config = dict(
    horizontal_flip=True,
    vocab_size=217,
    arch='transformer_decoder',
    fused_qkv=True,
    final_lr_fraction=0,
)
Rows from block 7, named by matrix and row number. Rows with one number belong to one attention dimension. Each number is 50 + 10 x the weight over the matrix's rms, rounded and kept within 0 to 99. All counts start at 0.
# q: attention query, key and value (stacked) (model.blocks.7.attn.qkv.weight, 384x128, the q third), inputs 64-127
# k: attention query, key and value (stacked) (model.blocks.7.attn.qkv.weight, 384x128, the k third), inputs 64-127
q.39:58 51 41 55 36 61 60 54 50 46 67 53 36 26 61 57 37 66 49 47 38 43 48 25 37 61 30 47 56 42 45 59 66 53 65 39 37 56 45 49 60 51 27 49 55 46 51 46 42 36 55 39 71 63 54 44 57 45 58 46 65 51 43 56
k.39:77 53 49 44 43 55 65 45 41 41 54 47 50 54 47 61 52 52 38 82 47 46 48 44 60 47 39 38 40 56 30 34 41 45 42 53 48 53 61 58 55 54 37 49 29 47 48 56 41 44 47 54 44 73 61 56 44 43 71 52 48 56 45 48
q.40:46 57 66 49 56 73 53 63 63 62 56 35 39 29 39 42 46 44 51 69 60 36 49 44 33 32 49 27 52 50 74 63 60 44 63 50 49 51 40 48 44 41 38 61 64 46 48 61 40 58 52 60 31 39 42 30 62 73 38 35 53 69 53 47
k.40:53 64 59 69 39 62 42 47 73 58 50 37 68 49 59 58 50 58 54 61 49 32 50 69 41 26 41 61 60 50 67 33 44 42 37 52 50 57 41 38 62 55 55 60 69 44 62 60 42 53 51 57 52 49 43 38 57 59 32 42 58 63 46 53
q.41:57 48 39 52 60 45 45 54 49 52 48 74 46 50 63 62 37 62 52 51 44 68 47 37 48 45 53 59 54 52 46 48 37 71 56 53 46 59 47 61 74 52 46 57 49 58 70 37 47 70 49 39 62 44 41 37 42 37 57 63 61 54 45 62
k.41:49 46 51 38 62 36 43 32 49 48 63 43 36 49 59 48 35 62 51 35 52 47 45 40 49 63 66 44 38 58 54 23 43 58 45 69 45 40 60 45 60 49 32 48 67 64 47 51 51 54 56 36 42 53 45 39 44 32 48 54 63 54 53 72
q.42:33 31 33 46 60 42 74 59 38 60 57 53 50 61 35 42 59 41 50 65 33 64 54 46 47 23 58 44 40 58 63 53 51 44 53 37 49 51 52 67 41 61 48 58 59 58 54 51 53 51 58 54 29 65 50 44 58 50 53 42 55 54 51 64
k.42:64 71 45 35 60 62 71 54 51 67 45 61 50 50 46 36 44 65 70 23 37 57 41 43 40 54 58 52 43 47 61 42 53 54 48 22 53 30 61 47 57 45 38 59 41 40 51 51 63 37 62 41 33 56 48 32 53 78 61 54 50 44 57 37
q.43:50 56 67 49 44 43 44 21 52 64 43 44 14 46 51 50 51 33 48 48 63 47 49 65 50 61 44 62 59 52 35 43 66 48 49 50 57 54 61 57 41 36 45 39 38 48 54 62 42 57 55 50 32 48 54 69 43 53 35 73 40 39 25 44
k.43:44 46 65 68 44 54 41 36 47 48 46 59 66 51 47 45 60 43 33 58 47 46 43 50 49 47 34 70 63 32 55 70 58 38 55 49 65 55 48 43 32 50 46 43 62 41 41 62 49 57 32 58 56 25 48 47 54 33 71 61 46 52 39 51
q.44:45 30 46 48 70 62 46 61 56 45 56 58 38 62 66 54 66 60 63 47 45 41 53 50 42 47 57 50 53 34 47 55 96 48 52 32 65 49 52 44 66 30 38 35 69 48 66 55 45 40 43 56 42 51 60 77 42 54 39 42 44 50 57 24
k.44:52 35 56 58 66 45 55 38 69 48 47 44 66 49 64 66 55 62 49 44 53 25 35 70 31 50 44 61 57 53 59 72 52 52 53 39 60 69 41 54 45 52 32 35 48 39 56 57 40 42 55 44 28 42 57 63 47 55 71 45 50 41 56 79
q.45:36 48 56 40 49 33 62 32 48 59 46 63 47 40 39 32 52 47 57 41 58 48 71 44 52 53 35 75 39 52 38 57 52 44 48 29 66 66 38 38 52 70 29 50 38 63 46 66 68 63 55 48 37 55 44 65 45 49 48 64 36 58 46 51
k.45:43 65 62 44 50 55 48 30 45 43 47 68 49 40 52 43 61 71 51 57 58 68 51 40 48 49 28 45 59 49 42 58 41 75 45 37 67 52 61 39 50 61 34 41 43 63 54 43 58 48 60 85 58 58 58 55 49 49 44 48 37 51 33 51
q.46:61 45 65 37 41 45 34 51 45 59 49 51 50 59 57 62 39 63 54 37 54 45 53 46 45 51 39 66 64 46 39 49 38 31 64 56 47 53 43 61 41 49 38 48 58 65 62 49 69 41 58 66 65 44 61 45 47 59 38 56 45 48 52 61
k.46:45 70 48 49 51 61 22 56 41 62 38 62 60 53 53 87 52 46 63 37 59 33 49 54 38 50 53 49 61 38 44 31 35 50 58 64 48 51 66 47 42 55 48 46 58 50 50 37 49 44 54 49 51 46 47 56 41 52 51 56 50 52 56 52
q.47:65 41 50 34 47 46 49 58 40 62 50 49 48 47 46 49 48 56 56 60 45 71 48 46 44 43 40 47 52 62 41 56 48 44 57 39 42 50 49 47 57 48 45 45 41 55 49 47 57 54 43 54 51 55 53 41 50 34 35 41 44 52 59 68
k.47:41 44 40 51 45 63 58 64 31 49 32 57 49 47 48 59 54 55 57 46 50 57 52 50 48 50 56 50 51 49 55 57 55 48 49 43 54 57 51 52 57 55 37 56 43 57 53 54 54 48 52 60 52 38 48 46 54 48 44 35 63 61 51 55
q.48:49 46 40 61 62 71 51 31 58 50 51 69 48 42 29 37 41 56 41 64 40 41 34 55 35 38 41 65 52 58 39 46 33 57 65 49 56 46 42 50 63 44 61 52 59 61 66 42 62 78 27 51 51 49 59 36 49 52 47 19 54 74 59 59
k.48:40 49 38 54 58 64 67 49 46 55 30 36 35 43 56 37 62 65 54 54 56 55 38 55 43 48 38 58 62 51 24 24 41 49 25 68 55 46 57 42 65 52 62 55 36 34 59 59 53 49 58 56 52 55 48 55 55 49 63 31 47 38 63 59
q.49:55 77 62 66 48 53 38 49 46 62 55 59 63 50 50 48 40 45 52 07 53 33 49 42 38 41 26 63 54 58 48 54 44 57 49 48 47 50 54 55 52 52 52 51 50 56 36 49 54 58 48 50 61 42 54 46 57 70 69 36 46 50 54 54
k.49:79 55 73 62 26 54 51 50 42 41 59 52 56 65 49 58 44 42 48 38 57 51 39 46 56 42 39 60 66 52 38 08 51 51 57 59 51 54 52 39 48 49 56 41 50 57 39 40 45 69 38 64 52 47 51 47 44 57 43 52 49 49 38 62
q.50:72 55 49 35 53 41 47 53 59 66 39 41 77 54 44 61 65 52 35 38 37 58 68 51 56 43 36 63 54 53 58 34 44 65 27 32 43 48 59 43 61 61 42 53 61 49 46 60 60 57 43 50 56 53 27 60 49 32 56 46 35 56 62 66
k.50:53 48 47 42 41 44 48 56 45 38 45 32 65 34 49 64 54 62 56 25 57 64 43 41 61 61 71 66 43 50 44 37 48 70 49 33 52 40 53 44 59 48 50 50 52 39 41 54 57 51 66 38 41 50 36 54 55 58 29 50 52 49 48 46
q.51:56 40 50 52 39 64 34 66 52 49 47 37 53 63 42 52 60 53 39 60 62 49 51 38 32 48 49 33 43 61 65 60 44 59 22 59 48 56 54 36 50 56 45 49 40 28 39 44 30 32 46 47 68 63 68 53 44 40 46 51 62 64 48 44
k.51:73 46 42 59 48 54 49 62 58 58 67 43 48 49 50 55 48 22 37 64 46 53 54 27 34 32 38 48 46 45 60 48 62 58 52 67 49 51 31 72 40 45 43 58 57 56 62 47 39 55 47 46 54 51 47 48 46 54 44 58 41 50 53 27
q.52:57 58 48 57 35 44 45 39 64 43 42 66 43 47 68 46 63 47 47 54 37 43 55 51 40 58 33 53 69 56 40 47 57 42 28 41 56 52 49 66 46 50 75 58 58 55 56 62 47 36 47 57 46 63 36 60 42 60 44 58 43 62 42 54
k.52:54 38 48 44 74 65 50 52 32 50 47 44 67 23 49 56 45 67 40 49 50 37 46 36 34 40 63 57 62 47 60 37 54 40 45 45 61 47 49 48 58 53 83 43 55 40 47 59 51 46 41 53 32 35 52 63 47 52 66 54 34 50 44 72
q.53:47 39 58 37 63 49 64 68 52 61 38 31 71 39 46 58 52 37 69 78 55 69 52 62 51 48 47 50 50 48 43 61 38 49 38 47 53 42 39 42 54 39 49 55 45 36 32 57 42 50 40 42 36 87 60 52 56 49 41 46 42 44 45 51
k.53:34 61 51 58 44 44 62 53 58 57 29 57 44 52 50 63 52 49 56 76 46 53 59 62 44 37 59 48 41 38 31 59 37 59 48 30 53 51 40 57 48 47 51 56 38 60 47 52 52 39 42 33 44 43 65 46 45 42 55 36 36 65 55 34
q.54:59 61 61 47 45 32 44 51 45 58 53 35 38 69 31 66 56 47 54 62 57 48 54 31 34 40 26 74 58 62 45 58 42 51 26 52 62 60 64 40 42 55 54 66 52 64 46 50 48 47 54 43 47 57 51 41 52 70 58 35 37 69 47 34
k.54:66 51 40 66 46 30 59 51 37 47 43 56 42 48 62 61 52 46 57 54 42 58 50 38 30 32 53 64 75 38 36 37 53 54 55 31 61 53 49 44 39 48 59 47 53 51 52 50 51 55 50 46 60 32 37 37 45 65 42 34 50 53 39 36
q.55:52 53 54 34 47 44 55 48 57 44 62 57 58 38 44 58 61 58 56 46 54 55 60 49 39 43 47 53 39 51 48 72 54 30 55 60 62 51 42 69 37 38 53 39 70 34 30 47 36 42 50 63 50 59 44 42 68 49 43 30 48 28 57 57
k.55:46 51 48 72 54 68 52 68 44 54 55 51 73 45 46 76 48 46 54 68 50 45 55 53 28 26 47 36 46 44 34 64 54 48 44 49 48 39 49 49 43 52 40 65 51 38 52 55 44 47 42 62 60 43 55 38 53 65 45 45 48 49 72 71
q.56:26 34 48 54 50 37 46 49 47 57 33 57 55 67 38 32 50 42 66 45 49 60 44 66 56 27 62 52 76 66 28 47 53 52 29 37 40 47 57 52 52 49 56 48 49 64 61 51 43 41 49 44 43 67 40 47 41 64 46 59 64 36 49 48
k.56:49 52 73 57 65 56 55 47 44 55 43 53 56 47 37 33 50 41 59 34 50 61 69 39 46 47 59 42 47 53 49 54 46 49 49 29 44 57 49 60 62 45 41 40 48 51 62 48 57 34 43 33 24 43 55 56 39 60 62 47 63 60 42 39
q.57:45 64 42 48 53 58 48 37 46 53 53 54 66 44 46 38 42 58 42 54 41 33 55 34 53 58 50 52 40 52 46 64 51 52 40 51 47 45 51 48 41 50 55 36 42 32 39 55 27 48 43 48 71 26 47 53 55 57 68 39 64 46 58 47
k.57:70 55 52 56 19 50 43 43 47 39 54 47 67 59 51 42 47 55 47 58 41 59 69 27 49 40 51 48 44 53 41 78 53 47 46 62 47 53 41 50 50 52 49 56 40 46 43 37 45 60 39 57 64 59 51 51 55 60 52 49 66 56 50 54
q.58:51 59 63 43 38 59 35 58 58 50 27 47 57 45 42 67 51 41 43 56 52 30 55 69 57 49 34 48 49 54 58 55 27 47 63 31 43 41 50 66 45 75 64 63 64 67 52 52 52 28 48 40 69 37 46 51 43 63 50 57 57 48 40 42
k.58:48 53 59 62 52 48 31 37 42 37 63 41 59 47 42 61 49 42 41 42 53 33 40 58 53 46 53 50 44 59 51 19 33 42 43 35 53 44 43 53 61 47 60 61 65 58 58 43 48 57 50 41 42 50 45 46 49 48 63 59 47 55 46 31
q.59:40 53 55 48 62 50 55 45 39 50 50 49 50 60 45 51 43 69 63 49 42 54 50 50 55 63 49 58 54 56 48 56 47 46 50 59 42 51 53 49 58 47 50 37 34 47 59 53 52 63 37 48 49 42 46 51 36 45 43 50 55 57 48 52
k.59:41 43 43 51 48 49 54 51 34 45 46 64 44 42 52 59 54 55 51 53 44 51 53 53 61 46 49 58 47 50 58 77 51 56 55 56 59 56 53 54 48 54 42 52 42 49 46 51 50 46 44 51 62 46 49 57 57 47 49 40 65 58 51 64
q.60:41 38 54 50 51 41 49 53 61 44 39 47 66 48 48 47 67 39 50 55 55 45 52 61 69 56 55 47 50 43 48 43 53 54 46 40 65 50 57 62 45 47 57 53 65 54 46 56 47 37 62 49 39 55 46 58 50 52 52 50 51 30 51 42
k.60:51 56 67 51 64 46 48 41 68 50 52 39 63 57 56 43 44 53 55 47 51 49 57 54 52 44 55 44 50 50 45 50 47 45 51 36 46 45 52 47 50 48 60 52 63 53 52 56 46 50 53 35 37 56 50 47 40 51 57 56 37 39 49 46
q.61:61 55 63 52 49 52 34 59 40 67 37 64 24 58 36 59 35 57 45 60 45 54 34 52 50 52 42 51 41 53 42 48 40 44 58 40 46 57 55 38 38 70 61 53 46 64 58 59 42 59 47 47 44 34 54 29 51 29 44 52 46 36 34 66
k.61:27 46 48 37 43 39 40 61 27 49 46 39 52 54 31 45 40 63 66 56 48 49 29 44 43 54 57 54 50 51 49 41 57 40 42 50 48 52 58 46 54 47 53 61 58 57 51 57 42 69 60 66 49 38 45 38 58 37 55 47 67 42 38 74
q.62:54 45 50 37 41 49 56 56 52 66 40 49 37 39 39 52 51 42 56 75 47 55 48 64 52 44 38 57 49 64 53 43 55 39 54 52 48 47 42 54 58 40 41 49 54 39 62 60 63 56 41 49 49 36 26 44 62 52 39 36 40 51 54 58
k.62:37 49 47 42 47 73 48 41 45 52 48 40 46 47 47 56 72 48 53 48 62 45 51 60 53 50 44 61 43 54 38 52 51 50 56 39 51 52 64 48 58 56 46 52 52 44 58 62 57 50 57 59 49 25 40 59 69 57 50 43 52 51 41 57
q.63:44 47 59 42 46 55 46 74 41 45 51 56 56 53 65 44 44 43 54 55 43 79 37 61 55 39 55 43 37 58 41 54 45 64 66 62 43 54 54 52 43 70 42 59 39 45 46 40 40 68 56 40 55 58 59 32 50 36 54 62 62 43 43 41
k.63:50 54 43 59 45 57 41 60 60 52 63 64 44 51 51 31 39 34 27 47 56 63 49 45 47 53 66 42 44 48 52 31 51 26 41 49 36 41 45 59 37 57 34 48 64 61 51 54 58 54 55 45 42 45 55 50 57 26 62 43 49 53 57 38
q.64:43 52 44 47 59 48 38 53 56 46 63 60 49 42 40 44 46 39 50 54 45 52 43 47 47 52 48 41 51 55 51 47 51 53 41 56 47 52 46 51 42 57 62 57 46 46 56 49 43 52 56 57 43 49 44 57 63 63 57 42 67 50 59 47
k.64:49 57 60 53 50 57 49 45 53 47 64 45 56 67 45 39 42 62 57 46 49 54 53 61 39 42 46 52 54 37 39 12 58 51 37 49 35 50 33 65 56 48 47 50 46 48 43 39 69 50 48 52 44 52 53 42 58 45 53 51 62 47 49 49
q.65:37 42 53 43 39 39 53 45 42 53 43 35 35 50 53 59 63 38 44 50 54 52 41 46 62 45 40 32 43 48 60 44 40 40 70 42 54 26 60 40 40 55 39 54 51 47 40 49 46 48 62 58 38 74 52 54 57 48 71 58 38 43 41 53
k.65:62 53 64 38 56 38 53 38 37 36 53 44 46 49 57 43 37 53 52 37 58 54 59 50 59 57 63 45 50 55 58 07 39 41 46 49 51 54 32 54 52 42 60 46 68 59 36 51 49 45 57 47 56 49 51 46 48 49 45 64 38 42 52 41
q.66:42 59 47 47 48 58 69 48 43 51 37 47 36 44 50 31 42 44 48 56 41 37 54 39 57 64 59 41 34 48 40 51 50 48 37 32 41 51 37 50 45 64 64 35 51 49 45 39 50 41 55 75 56 51 41 48 59 42 66 47 44 46 45 42
k.66:49 47 47 54 38 65 60 48 37 66 70 58 35 44 39 40 48 53 56 50 56 53 50 40 52 52 37 49 46 60 46 64 42 34 48 34 49 40 56 57 59 41 46 45 37 53 27 45 47 46 62 54 70 43 40 54 61 19 51 68 62 72 54 46
q.67:45 50 78 50 49 39 49 50 58 63 26 51 35 50 41 50 41 23 44 69 58 49 52 59 43 45 49 38 73 46 63 49 37 55 55 51 46 51 36 57 46 74 40 63 57 53 48 64 38 30 59 45 53 50 49 47 44 50 53 66 45 38 50 37
k.67:54 34 59 74 75 45 42 51 44 54 66 63 59 51 57 60 56 51 52 43 56 41 61 63 48 14 52 44 55 43 53 26 31 37 47 44 55 43 48 39 56 49 59 40 66 53 55 69 61 42 45 46 34 33 52 52 55 46 49 67 51 57 47 46
q.68:53 46 47 46 51 49 61 69 45 48 43 46 63 63 73 50 51 42 46 42 50 35 63 47 42 62 33 55 42 36 37 39 57 45 61 58 52 45 55 52 54 46 48 45 46 37 54 61 56 57 52 48 55 38 58 53 37 53 57 53 55 42 44 53
k.68:48 38 54 48 40 59 65 64 48 54 51 58 50 53 55 65 55 40 49 53 48 46 52 47 50 64 37 67 36 65 50 59 53 43 56 40 63 39 69 29 39 59 51 50 53 58 56 49 38 59 45 51 47 38 36 52 39 70 44 43 46 67 42 64
q.69:51 48 73 49 48 51 36 52 59 68 40 33 56 43 60 57 53 47 62 56 64 52 54 60 32 42 37 51 55 45 47 50 47 52 51 43 60 46 44 49 50 36 55 42 72 46 53 71 38 40 50 61 53 48 53 49 54 65 43 37 47 53 48 51
k.69:50 54 57 48 52 48 43 53 58 53 53 44 57 55 47 80 54 60 47 41 60 39 65 63 37 28 52 53 63 33 37 18 46 49 49 47 47 55 38 50 48 49 59 43 60 40 43 47 56 40 50 45 65 43 42 47 55 73 48 48 68 36 41 58
q.70:55 44 57 59 58 53 56 33 53 63 62 36 41 41 40 45 41 67 43 60 48 48 63 39 48 45 53 47 51 55 57 63 52 41 33 43 44 43 51 55 42 34 51 58 65 47 55 37 63 33 48 56 34 57 49 58 51 55 37 44 51 52 62 57
k.70:47 58 40 57 58 61 52 54 59 47 46 52 48 57 44 49 37 64 49 55 32 46 49 78 44 30 54 34 46 45 60 80 59 59 52 53 56 50 38 75 58 53 33 45 51 52 35 52 49 57 48 41 50 50 54 53 49 52 51 65 56 54 52 48
q.71:34 49 45 57 41 60 43 51 61 61 47 31 55 39 55 69 56 55 52 65 55 48 52 30 44 49 45 58 35 54 38 34 41 34 38 43 60 48 53 45 63 65 41 57 62 55 51 45 42 42 60 47 45 51 40 48 51 36 51 57 44 55 45 67
k.71:50 49 54 39 48 50 38 39 38 50 62 52 65 43 40 45 51 51 62 59 56 33 51 57 59 42 52 52 63 41 41 00 50 47 48 46 41 64 32 61 62 46 46 41 51 37 56 56 49 53 52 50 59 46 52 56 59 41 60 61 52 49 48 43
q.72:31 35 34 46 48 61 56 52 39 55 63 55 63 52 58 49 39 54 22 44 67 46 67 46 45 39 41 54 60 40 46 46 61 60 56 57 55 48 57 56 57 47 36 55 38 54 69 49 61 47 52 46 46 49 45 57 48 47 49 52 50 46 52 50
k.72:65 51 51 28 64 81 48 44 61 46 58 56 50 42 64 52 58 31 59 41 47 66 63 59 38 54 52 66 51 62 43 36 52 56 36 51 53 62 51 40 45 56 48 58 60 56 60 53 45 57 55 59 42 47 50 45 38 42 35 54 51 64 58 39
q.73:58 46 47 40 56 45 34 56 49 42 52 53 57 53 15 72 55 56 60 35 58 60 46 58 51 31 57 52 41 43 55 36 48 50 48 45 45 34 61 50 47 42 50 44 41 30 54 46 27 55 38 45 56 65 49 51 46 63 33 55 73 42 27 52
k.73:42 45 52 65 43 41 26 58 56 50 72 48 43 57 44 51 42 39 48 37 55 57 53 40 60 58 64 50 51 48 36 49 68 64 52 57 20 44 67 70 56 47 48 48 64 38 59 37 46 43 53 27 53 54 46 40 49 47 50 64 44 41 61 56
q.74:34 52 42 47 47 59 49 40 33 44 59 68 52 41 27 31 32 50 60 50 58 64 58 60 55 49 48 68 41 63 54 62 49 69 36 59 39 58 54 57 54 31 66 49 33 45 60 47 51 43 53 60 59 42 58 69 49 60 42 31 40 58 55 55
k.74:54 70 53 44 42 61 60 36 64 43 68 60 46 62 48 42 55 53 55 53 44 54 67 31 55 36 47 57 57 59 45 99 46 60 42 58 55 57 52 58 58 51 23 50 44 63 27 47 55 55 49 59 57 60 50 45 51 31 62 31 68 64 53 63
q.75:51 56 48 37 48 41 36 35 46 57 50 46 42 36 41 32 40 27 47 55 37 57 77 63 62 62 40 47 48 42 47 61 57 53 45 63 69 64 32 44 43 31 61 43 65 32 38 60 67 58 52 50 47 36 48 53 58 67 50 23 40 71 71 54
k.75:63 64 40 54 46 45 40 22 43 57 44 51 50 48 46 54 42 59 45 65 54 44 51 69 43 27 62 47 46 62 69 96 68 64 46 57 49 38 54 42 30 71 29 40 49 63 48 45 55 47 61 59 66 52 50 55 55 57 38 67 47 42 46 43
q.76:39 43 72 44 54 59 46 40 50 67 42 36 43 40 45 39 52 46 51 59 54 29 64 71 42 50 49 44 51 50 48 61 50 55 43 53 40 57 41 63 49 31 51 44 53 51 57 67 47 38 56 53 61 53 41 62 46 58 32 44 51 44 47 45
k.76:57 44 53 60 52 66 46 43 60 63 54 57 53 45 45 69 46 44 38 52 54 41 65 57 42 29 44 56 59 42 48 99 38 41 43 45 62 48 73 42 50 57 39 47 69 46 45 61 50 55 42 46 59 37 36 54 51 59 42 46 57 65 54 54
q.77:72 60 39 61 42 50 59 58 49 47 49 57 57 49 38 56 72 45 43 62 50 49 33 53 43 52 56 39 41 52 62 46 36 36 57 42 53 30 49 65 35 35 44 59 47 42 57 49 38 63 49 60 43 51 68 49 39 42 56 55 61 41 53 28
k.77:53 47 57 48 65 44 68 45 49 64 50 32 53 71 49 33 32 42 61 43 46 39 39 50 30 52 59 42 43 48 55 25 72 45 49 58 44 36 36 53 53 63 53 60 57 54 67 46 40 54 41 51 52 67 49 46 40 57 66 55 42 42 58 53
q.78:48 54 53 56 57 59 56 52 52 52 48 40 40 51 51 53 48 47 33 48 56 44 50 58 42 31 54 59 59 62 49 48 47 47 55 38 52 45 41 47 60 39 50 44 69 58 55 54 56 48 44 52 50 40 62 36 57 58 60 54 40 53 50 41
k.78:66 65 49 35 63 63 46 46 51 63 47 42 40 52 55 52 56 49 54 40 56 56 50 70 45 40 51 52 51 47 44 17 54 59 47 40 37 52 34 54 43 50 51 60 39 41 56 46 57 46 58 38 52 61 46 56 53 54 49 60 42 49 42 41
q.79:61 56 63 51 54 47 46 54 50 39 54 44 51 54 40 64 51 45 43 49 52 43 48 57 46 43 69 45 73 57 64 55 44 56 32 54 43 50 46 52 34 37 69 55 47 46 44 38 51 53 55 51 51 53 30 37 54 60 48 39 55 48 67 50
k.79:71 58 33 59 52 44 47 71 54 36 44 52 42 61 48 44 33 36 54 51 42 49 44 49 42 34 64 45 44 54 45 55 48 57 46 68 41 47 37 61 39 42 60 63 71 57 41 38 54 55 43 39 50 57 59 36 45 59 35 40 44 51 51 47
q.80:38 53 30 41 58 52 42 43 47 27 56 58 55 52 65 39 49 54 65 43 39 42 59 48 58 60 66 58 49 48 39 43 66 54 34 50 42 53 57 42 63 32 69 27 41 56 50 60 56 60 42 39 48 19 34 61 52 64 47 46 55 63 68 43
k.80:54 53 48 39 38 80 40 42 53 50 45 43 45 47 58 39 51 47 55 52 48 51 57 47 57 64 39 71 38 58 30 99 55 49 54 49 49 55 56 54 54 41 49 59 39 50 39 36 49 69 53 55 52 46 45 56 53 54 49 43 52 55 40 61
q.81:47 48 60 56 27 46 55 57 48 69 42 50 33 42 66 74 61 39 46 64 62 31 39 27 42 60 52 51 66 56 42 59 42 52 60 49 41 46 58 58 55 48 44 47 46 53 48 38 58 68 54 51 56 61 37 39 54 29 55 66 62 54 48 62
k.81:66 47 44 42 49 49 54 45 47 55 54 53 34 51 47 45 54 30 56 52 56 43 48 38 65 40 59 39 43 52 39 05 38 41 53 51 32 44 46 58 43 56 44 51 59 48 46 51 72 59 51 55 62 59 53 42 57 41 57 31 38 55 54 47
q.82:52 48 55 45 47 30 62 52 60 52 54 46 40 55 51 44 56 39 53 51 26 29 67 50 61 57 67 40 60 57 61 50 53 47 68 54 58 49 51 57 58 43 47 50 52 54 46 41 56 55 40 44 31 41 42 48 45 54 38 41 44 52 54 50
k.82:48 59 57 59 60 51 48 38 48 61 43 51 50 64 58 38 32 60 61 55 61 52 51 69 71 44 37 40 49 40 51 50 49 52 41 34 57 42 54 46 40 54 47 51 46 43 53 56 72 48 43 49 46 66 60 44 54 64 63 56 46 35 55 42
q.83:48 49 53 27 44 53 58 42 49 49 49 41 35 59 51 41 53 57 11 35 45 38 53 50 56 62 53 44 47 41 61 45 52 63 48 59 59 33 46 45 66 31 39 39 43 42 67 54 53 52 43 60 57 31 69 51 44 46 48 66 48 42 54 49
k.83:41 49 59 61 68 58 51 38 54 66 50 52 50 32 68 69 49 45 36 32 64 53 59 45 47 51 57 62 42 46 49 76 64 48 53 45 75 55 61 41 49 62 45 44 37 44 53 42 38 40 54 56 44 46 57 66 40 40 67 53 63 52 31 57
q.84:38 48 58 67 46 48 68 56 44 54 65 48 44 55 45 38 36 58 58 55 50 59 56 57 50 51 70 63 58 54 56 49 41 62 42 50 58 61 39 72 49 51 66 54 50 31 62 46 62 42 40 50 52 39 48 48 43 50 41 50 49 33 52 49
k.84:53 71 56 36 64 55 55 53 54 70 50 52 42 47 54 56 55 56 70 46 43 56 38 44 34 39 55 49 53 44 45 61 58 74 46 38 61 35 62 49 40 44 58 45 29 53 56 50 52 46 54 54 47 53 46 59 38 45 70 59 52 57 73 52
q.85:24 43 50 53 33 63 57 45 39 61 53 50 35 40 72 48 45 73 47 53 66 53 38 55 60 58 47 40 62 46 35 36 43 37 52 56 45 48 52 55 51 56 38 35 36 49 39 44 65 37 50 53 45 72 30 59 51 44 40 53 61 56 57 67
k.85:43 42 37 43 45 60 41 56 54 56 51 66 46 29 62 39 57 42 46 49 49 38 49 37 46 65 68 52 60 20 51 51 45 47 54 44 38 57 63 62 47 44 67 34 51 48 57 55 61 52 39 59 41 18 51 44 44 20 46 43 46 48 62 59
q.86:58 52 55 65 52 42 45 42 48 65 34 45 80 47 43 62 59 56 61 40 45 55 30 33 34 49 44 56 39 48 47 60 35 55 39 55 49 47 47 40 54 76 56 44 64 57 48 52 38 52 52 46 51 70 50 43 45 58 59 51 40 56 41 55
k.86:39 46 38 61 34 37 48 53 37 40 55 55 64 48 57 73 59 68 53 56 47 44 41 31 44 42 61 74 55 58 52 24 49 41 58 47 51 41 36 35 53 41 39 68 61 58 31 56 33 68 50 56 49 33 23 54 47 48 35 51 53 75 39 63
q.87:56 54 46 57 39 64 53 42 60 59 57 33 49 50 59 55 48 32 41 40 48 44 63 47 56 59 58 56 70 48 61 54 51 57 61 35 72 52 35 37 48 59 58 48 49 47 54 52 50 37 39 57 50 62 29 48 49 64 58 48 42 56 32 63
k.87:61 56 44 27 46 41 51 54 49 44 50 37 56 54 67 70 54 55 41 60 55 43 45 63 43 39 58 52 57 49 46 32 35 58 49 46 70 39 55 44 42 38 76 49 49 37 46 44 58 51 57 52 65 65 57 54 46 64 48 64 59 44 67 65
q.88:39 51 26 64 36 54 56 42 44 54 65 63 53 40 45 48 62 60 41 40 52 69 53 41 57 56 48 39 35 66 60 55 37 59 39 50 38 67 41 34 57 61 71 44 37 59 51 45 52 69 30 57 42 55 46 30 60 38 50 59 54 42 52 51
k.88:39 31 57 43 60 50 60 47 53 42 44 39 41 41 51 28 53 54 43 47 57 65 34 26 56 65 47 57 60 58 49 50 54 56 43 65 48 47 38 56 53 50 41 58 35 47 35 49 43 53 61 66 74 52 45 54 43 21 36 44 42 56 62 40
q.89:43 49 48 50 54 40 58 46 57 55 52 61 37 52 56 42 39 58 51 46 63 71 50 44 48 54 63 33 40 43 43 55 44 47 56 62 36 56 52 59 43 54 48 43 47 56 51 59 39 55 36 57 45 37 52 31 60 52 39 63 63 47 48 51
k.89:38 36 42 59 52 52 55 76 63 56 53 45 39 49 49 39 54 44 49 37 51 51 48 39 56 56 45 53 44 70 57 84 55 46 62 57 29 41 52 56 53 52 53 48 59 48 34 48 52 50 56 50 55 34 53 59 45 44 49 51 43 51 36 56
q.90:57 49 44 44 37 43 41 43 47 56 36 36 51 43 55 56 59 21 59 57 49 56 50 55 46 41 33 38 55 58 65 38 44 46 43 35 53 45 36 39 47 59 56 60 63 50 44 56 52 44 64 55 44 51 55 54 62 60 72 33 38 56 63 53
k.90:64 61 69 45 57 46 48 37 32 23 47 50 61 58 48 46 51 61 50 43 59 40 53 57 55 42 54 55 61 40 54 00 39 37 45 47 59 54 34 43 54 40 64 47 54 63 44 49 56 44 50 56 52 48 46 36 55 50 48 63 59 42 55 41